config = dict(
    arch='transformer_decoder',
    model='autoregressive pixel model',
    dataset='photos with spoken descriptions (Open Images, Localized Narratives)',
    train_examples=203450,
    image_size=16,
    horizontal_flip=True,
    levels_per_channel=6,
    vocab_size=217,
    width=256,
    layers=10,
    norm='layernorm',
    norm_position='pre',
    activation='swiglu',
    mlp_ratio=3,
    head_dim=64,
    fused_qkv=True,
    bias='all',
    qk_norm=False,
    parallel_block=False,
    inner_norm=True,
    drop_path=0.05,
    positions='learned',
    tie_embeddings=True,
    init='orthogonal',
    residual_init='none',
    optimizer='adamw',
    lr=0.0016,
    beta1=0.95,
    beta2=0.95,
    eps=1e-08,
    grad_clip=3.0,
    ema_decay=0.99,
    steps=7200,
    batch_size=128,
    epochs=4.5,
    lr_schedule='cosine',
    final_lr_fraction=0.1,
    warmup_steps=1440,
    weight_decay=0.2,
)
Rows from block 2 of a small autoregressive pixel model, named by matrix and row number. Rows with one number belong to one neuron. Each number is 500 + 40 x the weight over its row's rms, rounded and kept within 0 to 999. All counts start at 0. Numbers have three digits each.
After each neuron's rows are labels from the 100 images, of 14976, where the neuron reaches its largest size: "responds to" is what is common among them. Only what is clearly more common there than usual is listed. The data: photos with spoken descriptions (Open Images, Localized Narratives). In brackets: how many of the 100, against the usual share in percent.
# gate: MLP gate (model.blocks.2.mlp.gate.weight, 768x256), inputs 215-255
# fc1: MLP up (model.blocks.2.mlp.fc1.weight, 768x256), inputs 215-255
# fc2: MLP down (model.blocks.2.mlp.fc2.weight, 256x768, transposed), outputs 215-255

gate.456:472485492532487469556553554449551525459517490466514547509503532535422507488474483513563527512463499557462471468470511511468
fc1.456:492491581484466463555457501545481510435521589500438504528544539524431521491495528560510460551509488558450498523450540499451
fc2.456:497515526385466479513437523520486539472522480514535487474473515497534543567448415477504513460514508540574523519514511540526
responds to: text has "sky" (51 vs 24.5)

gate.485:485522479521483476557477439487545480408489476560502543430516535493463484515443571483536530531440450545507479513482398458475
fc1.485:505462504468418485478412436473479553505447497502510491471529472472436524391509528519523481537547475550498499474513456514499
fc2.485:504487523527480508553450521550487535485517472506495468533467532517467545479552446373485514545572478472551502492560481473532
responds to: text has "sky" (73 vs 24.5); text has "trees" (59 vs 27.2)

gate.484:492520526456499480451548503482453435547494501482550516466512594478529475539532446525542480484437459483482505521493465496482
fc1.484:485462488491477527516543581499501551441522469481419511517507479515464537505514486504450499550534561518484521464500548486518
fc2.484:482530535520497507526540487493558426583468551493536467566526507450537470486439472511502491511538496489472506483497527526485
responds to: text has "trees" (62 vs 27.2); text has "sky" (60 vs 24.5); text has "grass" (35 vs 9.8)

gate.271:504443489582472432469424446436482533513504505518545507488499497420490448529514500431584534533530584529475491516524475561498
fc1.271:478550494425538527488609559525532522507502415477444472445471576560493483525397533538445494505437382517478481517451486426495
fc2.271:444535511537457480479648544559466465448513508495466498459485505509493510451491510529476529447473468502448459491533538472558
responds to: text has "trees" (76 vs 27.2); text has "sky" (65 vs 24.5); text has "plants" (30 vs 9.7); text has "grass" (29 vs 9.8)

gate.58:498543546459471452458481554458541538424490504448483516415488475500428470507470473509503591504577490449524485427476525461483
fc1.58:509518520415464450483508455404401459466548474449539577548435505501551525498456471435481506481567521487492482488499553508503
fc2.58:499493504540522599532552476530504484496477469533415514501466460457447494401505558498473472498496421555570535433512540467485
responds to: text has "flowers" (26 vs 3.1)

gate.228:488520455523449444466479437507507467500465443520524492476476512453525500525459509478478544493495508445486486456547491521476
fc1.228:505511552537489489460480470548432452519494442499468468446415474424474504424502513481474559506529492450575521489495494509452
fc2.228:464458477505478480551486447439517515487430508450481502579457487450469514505468525478521418475467516490466465437535467496499
responds to: text has "trees" (64 vs 27.2); text has "sky" (58 vs 24.5); text has "grass" (26 vs 9.8)

gate.284:491556490514540458429516508543501491539491499520476461476479492500556522524484590478488524473510547473464445464480531504455
fc1.284:481490486529502442592561549474454478558535492463490621510490522439510500518496389482550430537530500487433492481475566527490
fc2.284:494454518506509576536563458506493488577467508507504487519444549355571491485468525490576457510486488540501464471514547540474
responds to: text has "flowers" (28 vs 3.1); text has "plants" (25 vs 9.7)

gate.535:484540540557496507525507482513486517498531541478484490491543508566484491456546459514531573500467515525504454495508522510469
fc1.535:499554485535598562499494530538470417510521541495504522516558479533533502472541536450515524487475481530503462404494525521504
fc2.535:510459493574521491452502457565505515450497560543495537471511503454497502509492497453556544513471515534543510457498503459532
responds to: text has "sky" (52 vs 24.5)

gate.15:496506462477486516452483471461503550412477443539561511483467475448456445443513530385480511509447495469535425499524451544501
fc1.15:484471529420540501498478557508496493555486523455457388556506486538463575483462404545488497460571459529577495500501521475474
fc2.15:400489473578523489463498534490516491515559517501461473477488519509442548510456522524560519494479499531502494541505537452499
responds to: text has "trees" (87 vs 27.2); text has "sky" (82 vs 24.5); text has "buildings" (27 vs 11.1); text has "plants" (25 vs 9.7)

gate.549:512541421482552535506508491464487484435461465472521514516500405404421512433479526536457545473438525561448510522569524436467
fc1.549:546450550431479400525479464503502611524525524547488557468538505482462531480545482495498474509587521573574531507484553456522
fc2.549:470463496528520502498501565476481482550456544528511533490479497422551468550474581510539420507378485572562528529547419471503
responds to: text has "standing" (48 vs 23.4); text has "woman" (25 vs 8.9)

gate.673:447521443473485429474529544392547503492480545500513499480522524430479515476458549524489535488457552506461473510502532502491
fc1.673:467522512547426444445528502490507518535513530516473491457526549495531466492492508496536476531452534517509489514449472509498
fc2.673:496520453488476464494472543542483488512518501501434505463568562543563462457547410531477495537503519452447470527509550481507
responds to: text has "trees" (58 vs 27.2)

gate.405:475530445531568564443475521457471475479518583454473525526450504463518479481578503511525475462556486459457360492501523534496
fc1.405:506561465487492579561494497530503446507520542526516481482450468457551438544486478530497473495415557451494535494544580495506
fc2.405:530472560461474463478531506481512537516511511514506500541497452551513515530530462466430556510437532546499495526491441546538
responds to: text has "standing" (47 vs 23.4)

gate.153:470478494492488445430491456498463490533468513494508433429504524535514492533521515464483515470419491524479501506496413541506
fc1.153:516477514510515436427554428505470537494456482561521492442506482541458518490522529460480483494496496553483504483526411543478
fc2.153:495496546513545523433511501466523470443496544494493522418437530508513480569421566471522498432474567523544512504512412527534
responds to: text has "trees" (67 vs 27.2); text has "sky" (54 vs 24.5); text has "grass" (33 vs 9.8)

gate.390:480522460502458537539527479524513509508518513463471514501450535485471496503472530517509509491440528495543465556475421524482
fc1.390:504536459507500541477514462502572513449486501485518536511510460396486490542482501527530559480512438532512486559488487489508
fc2.390:538487509476461542428530453531533511464502480562478519528512496507503527572493488444500547519454483545543528464517470450514
responds to: text has "sky" (76 vs 24.5); text has "trees" (56 vs 27.2); text has "water" (25 vs 8)