config.yaml
dataset: "photos with spoken descriptions (Open Images, Localized Narratives)"
image_size: 16
horizontal_flip: true
levels_per_channel: 6
width: 256
norm: "layernorm"
mlp_ratio: 3
bias: "all"
drop_path: 0.05
tie_word_embeddings: true
eps: 1e-08
max_grad_norm: 3.0
epochs: 4.5
warmup_steps: 1440
Rows from block 7 of a small autoregressive pixel model, named by matrix and row number. Rows with one number belong to one neuron. Each number is 500 + 50 x the weight over its row's rms, rounded and kept within 0 to 999. All counts start at 0. Numbers have three digits each.
After each neuron's rows are labels from the 100 images, of 14976, where the neuron reaches its largest size: "top examples" is what is common among them. Only what is clearly more common there than usual is listed. The data: photos with spoken descriptions (Open Images, Localized Narratives).
# gate: MLP gate (model.blocks.7.mlp.gate.weight, 768x256), inputs 192-255
# fc1: MLP up (model.blocks.7.mlp.fc1.weight, 768x256), inputs 192-255
# fc2: MLP down (model.blocks.7.mlp.fc2.weight, 256x768, transposed), outputs 192-255

gate.485:532474565508521447433519432633536505497508555432556515489577555525524510576461521450561374550490485531482570494495456526548416475575587500499567547629485543538470501578526495553588512561449496
fc1.485:516562536516525510490472515428437423492585506513478493533457526511507446434550558544452485526566544490534462471495506496466504431435450477497457545503460485464481415475419506393498511468389489
fc2.485:495458474461417514509459506515553429513476492474451494513530554500479463448517532441443481472488581483498555481576524491518489492497440566468563480468401474507574542413523494461484463474492469
top examples: text has "grass"; text has "ground"

gate.11:521495478575481565515494477585566463452480522444487551527398584498498446475457596486559399511471573426541415487601561470496511478435509569590518541509375533490480521549469478496451480470485539
fc1.11:461509508417460500509590485488551423548533531393463512522518459478557480478483557501493463443464471469444561519588413459546563486325538523476559514488465559449495491482561451428470466468446503
fc2.11:525518491496580563533500536361546515456509533557514515482457485565496512530484455479507448388595487417533529502562531410539515466487484523549589560499522515473515505474497535497438455444484493
top examples: text has "wall"

gate.524:520544507544433487506520538507585456484519443346508514548544534512486499521484505524441450484413481509506486482581519440515536474514585465530549468528494510576520595560438439518528518496491518
fc1.524:565528545476566414474615493540544451507491512504495429486498462474474513460507467476533525493536432529495441496536428510526491547508456455451453492468464461514489432477469470484411544477574475
fc2.524:518493579503448437525568417447506499554572577420490505488538413501557470404476573553521564549458500478539508533497494533502476426470436545533523566575401546506509496470544383475485506570429501
top examples: text has "wall"

gate.315:538486514540461498463434524494493482511368452419501568614515489525418508533410496534541490527485499519511443465603558479511450521527427493530545492517494550561538608517362471588507428555447558
fc1.315:478458430493456483457497517413499501530463366428546543582528457506562511449526392519434523457473551493419534545523492463567564522487347462519483518491524506467537527426415506452481426568523508
fc2.315:552487534469526500524564479445499568469541590558464513503491506539516490511545420465531528488540467443590484513484501469529495483431476493491522529450477494426514492569477550524381467477503537
top examples: text has "wall"; text has "table"; text has "sitting"; text has "man"

gate.230:521449453575575534491473605548444540457375479489486500523507491522483545482413486445578511472440620523486465500575498432513432518497535531598446560531483502560504611574509527610543477553498490
fc1.230:546431608455514429537546483594550558478507528446465554454495554446423401446497557508513493471504513499498455463613562513474432408548513542486503568515455432476529568563450484413505519596483510
fc2.230:470519481498464495470490455550568419517481490461518482431451456488470484485420533493546612490447408517399494463504430585446500485573521519500422480514441507527503478413515500383546609382557507
top examples: text has "wall"; text has "wearing"; text has "two"

gate.361:531466594508505530500508439543517496544515449387498448526496487513463521484418529422487473629529485469521399451478485437517383431532499466552447519483477538585549474402442547537532491442529516
fc1.361:487471440461468551511501503468399529510512488638532579544497573425429531465514473601597474424570574519544453514466456419523470489478500418465586422490512479579538519594501484483444484565457480
fc2.361:508554435451521441479459446406501483514592458510390532520506498515497547499409522480463572564553507496517565554428552501468496474547433461524571511416506598557500551420494476538365460463490562
top examples: text has "sky"

gate.431:529527573527518540546479541467498448436413454484489464612509488535518494499525626444527518470433587466599445513539547489480434376500463505561405531600461519474487514541557490511513439561541500
fc1.431:522464542505480524516464394631456538450413505653514495419526524552468492466539542480555458436473536425496498509567481499469472442570445485508444526611420525468465498500552530505440562527542493
fc2.431:552449395547485556485402384480517508499530543545408607569507569500538506513540537455403391500517474413613544523495444485459469482513462439510564514553428477583497545501446448500501496578495524
top examples: text has "sky"; text has "trees"

gate.8:465510457533537481567432515531472557360529466487482506556501412470546524544469478468466495550489476497535401494499537531423498459492465545471451401637501566556501602494495512474563536463472434
fc1.8:383450565423515510553449536570481474505486494463455512438477419496556514535487486591450590538482517513531411511479559466506445472478573519478485583572472514488480552470590510418489544462503427
fc2.8:507553545489498497566452565503517397487433537529436498431473500501489483508511511498449479532507488493547516561453527481525521483503543613489441502475581487485535555486418493465440540517493550
top examples: text has "grass"

gate.583:496561475528403514518491494599507557547401469474461473550502480492432522498467400482537525450456499531474551521574500484524526509465479436489511513500393559443513627558416464551490512522477505
fc1.583:467524510482521484413447534445466390525518535534602550537491579540528507475492531506656513482525507449587605516519536511483451479513520460458500478480507378534533440516421432489498540569589452
fc2.583:499549493384482441501524561424559511475544560591465551437432399521516468525474514408571506529520536458527530588510501488449576485437494532512551503519416541488489507549562499463411516538510415
top examples: text has "wall"

gate.313:379484453446401549591432460574616503463393483460413472474470476540488440507533419484521440476396566503496453529472523434519468456552519519626532603498438603523536530495520442495527510449547529
fc1.313:503505469520411571528485474512455633547487479462578447482454527588532442460489519592438416477446485550481532485521581498479453575516462496486560506538497577526478590467474506510491521483513475
fc2.313:552470604554540531502452467424449578483530466424448516472550458520450516514495462600471516411511496506436455447465515525556361530421501525476536565494465578435463464543460461540433430394553449
top examples: text has "sky"; text has "water"

gate.101:420452494510417461484464541483587485493439493428545496505449472518455509449450568514468525610421503543435498495571486462484458517529540449509525514481464515494514631584420457558486523547482511
fc1.101:550525533546533393496496554450461580456545535610491473409488523449462546549467447468608586461547511448582551478514514493499456473427507526489578484549488549481507476418519431492616477478518430
fc2.101:469561545476451568507501442617603496479483473537457540497510446504526454509452385506579583498497454472487451539512482539458455457539551540544500551597405529463527490534509458494521489494505535
top examples: text has "wall"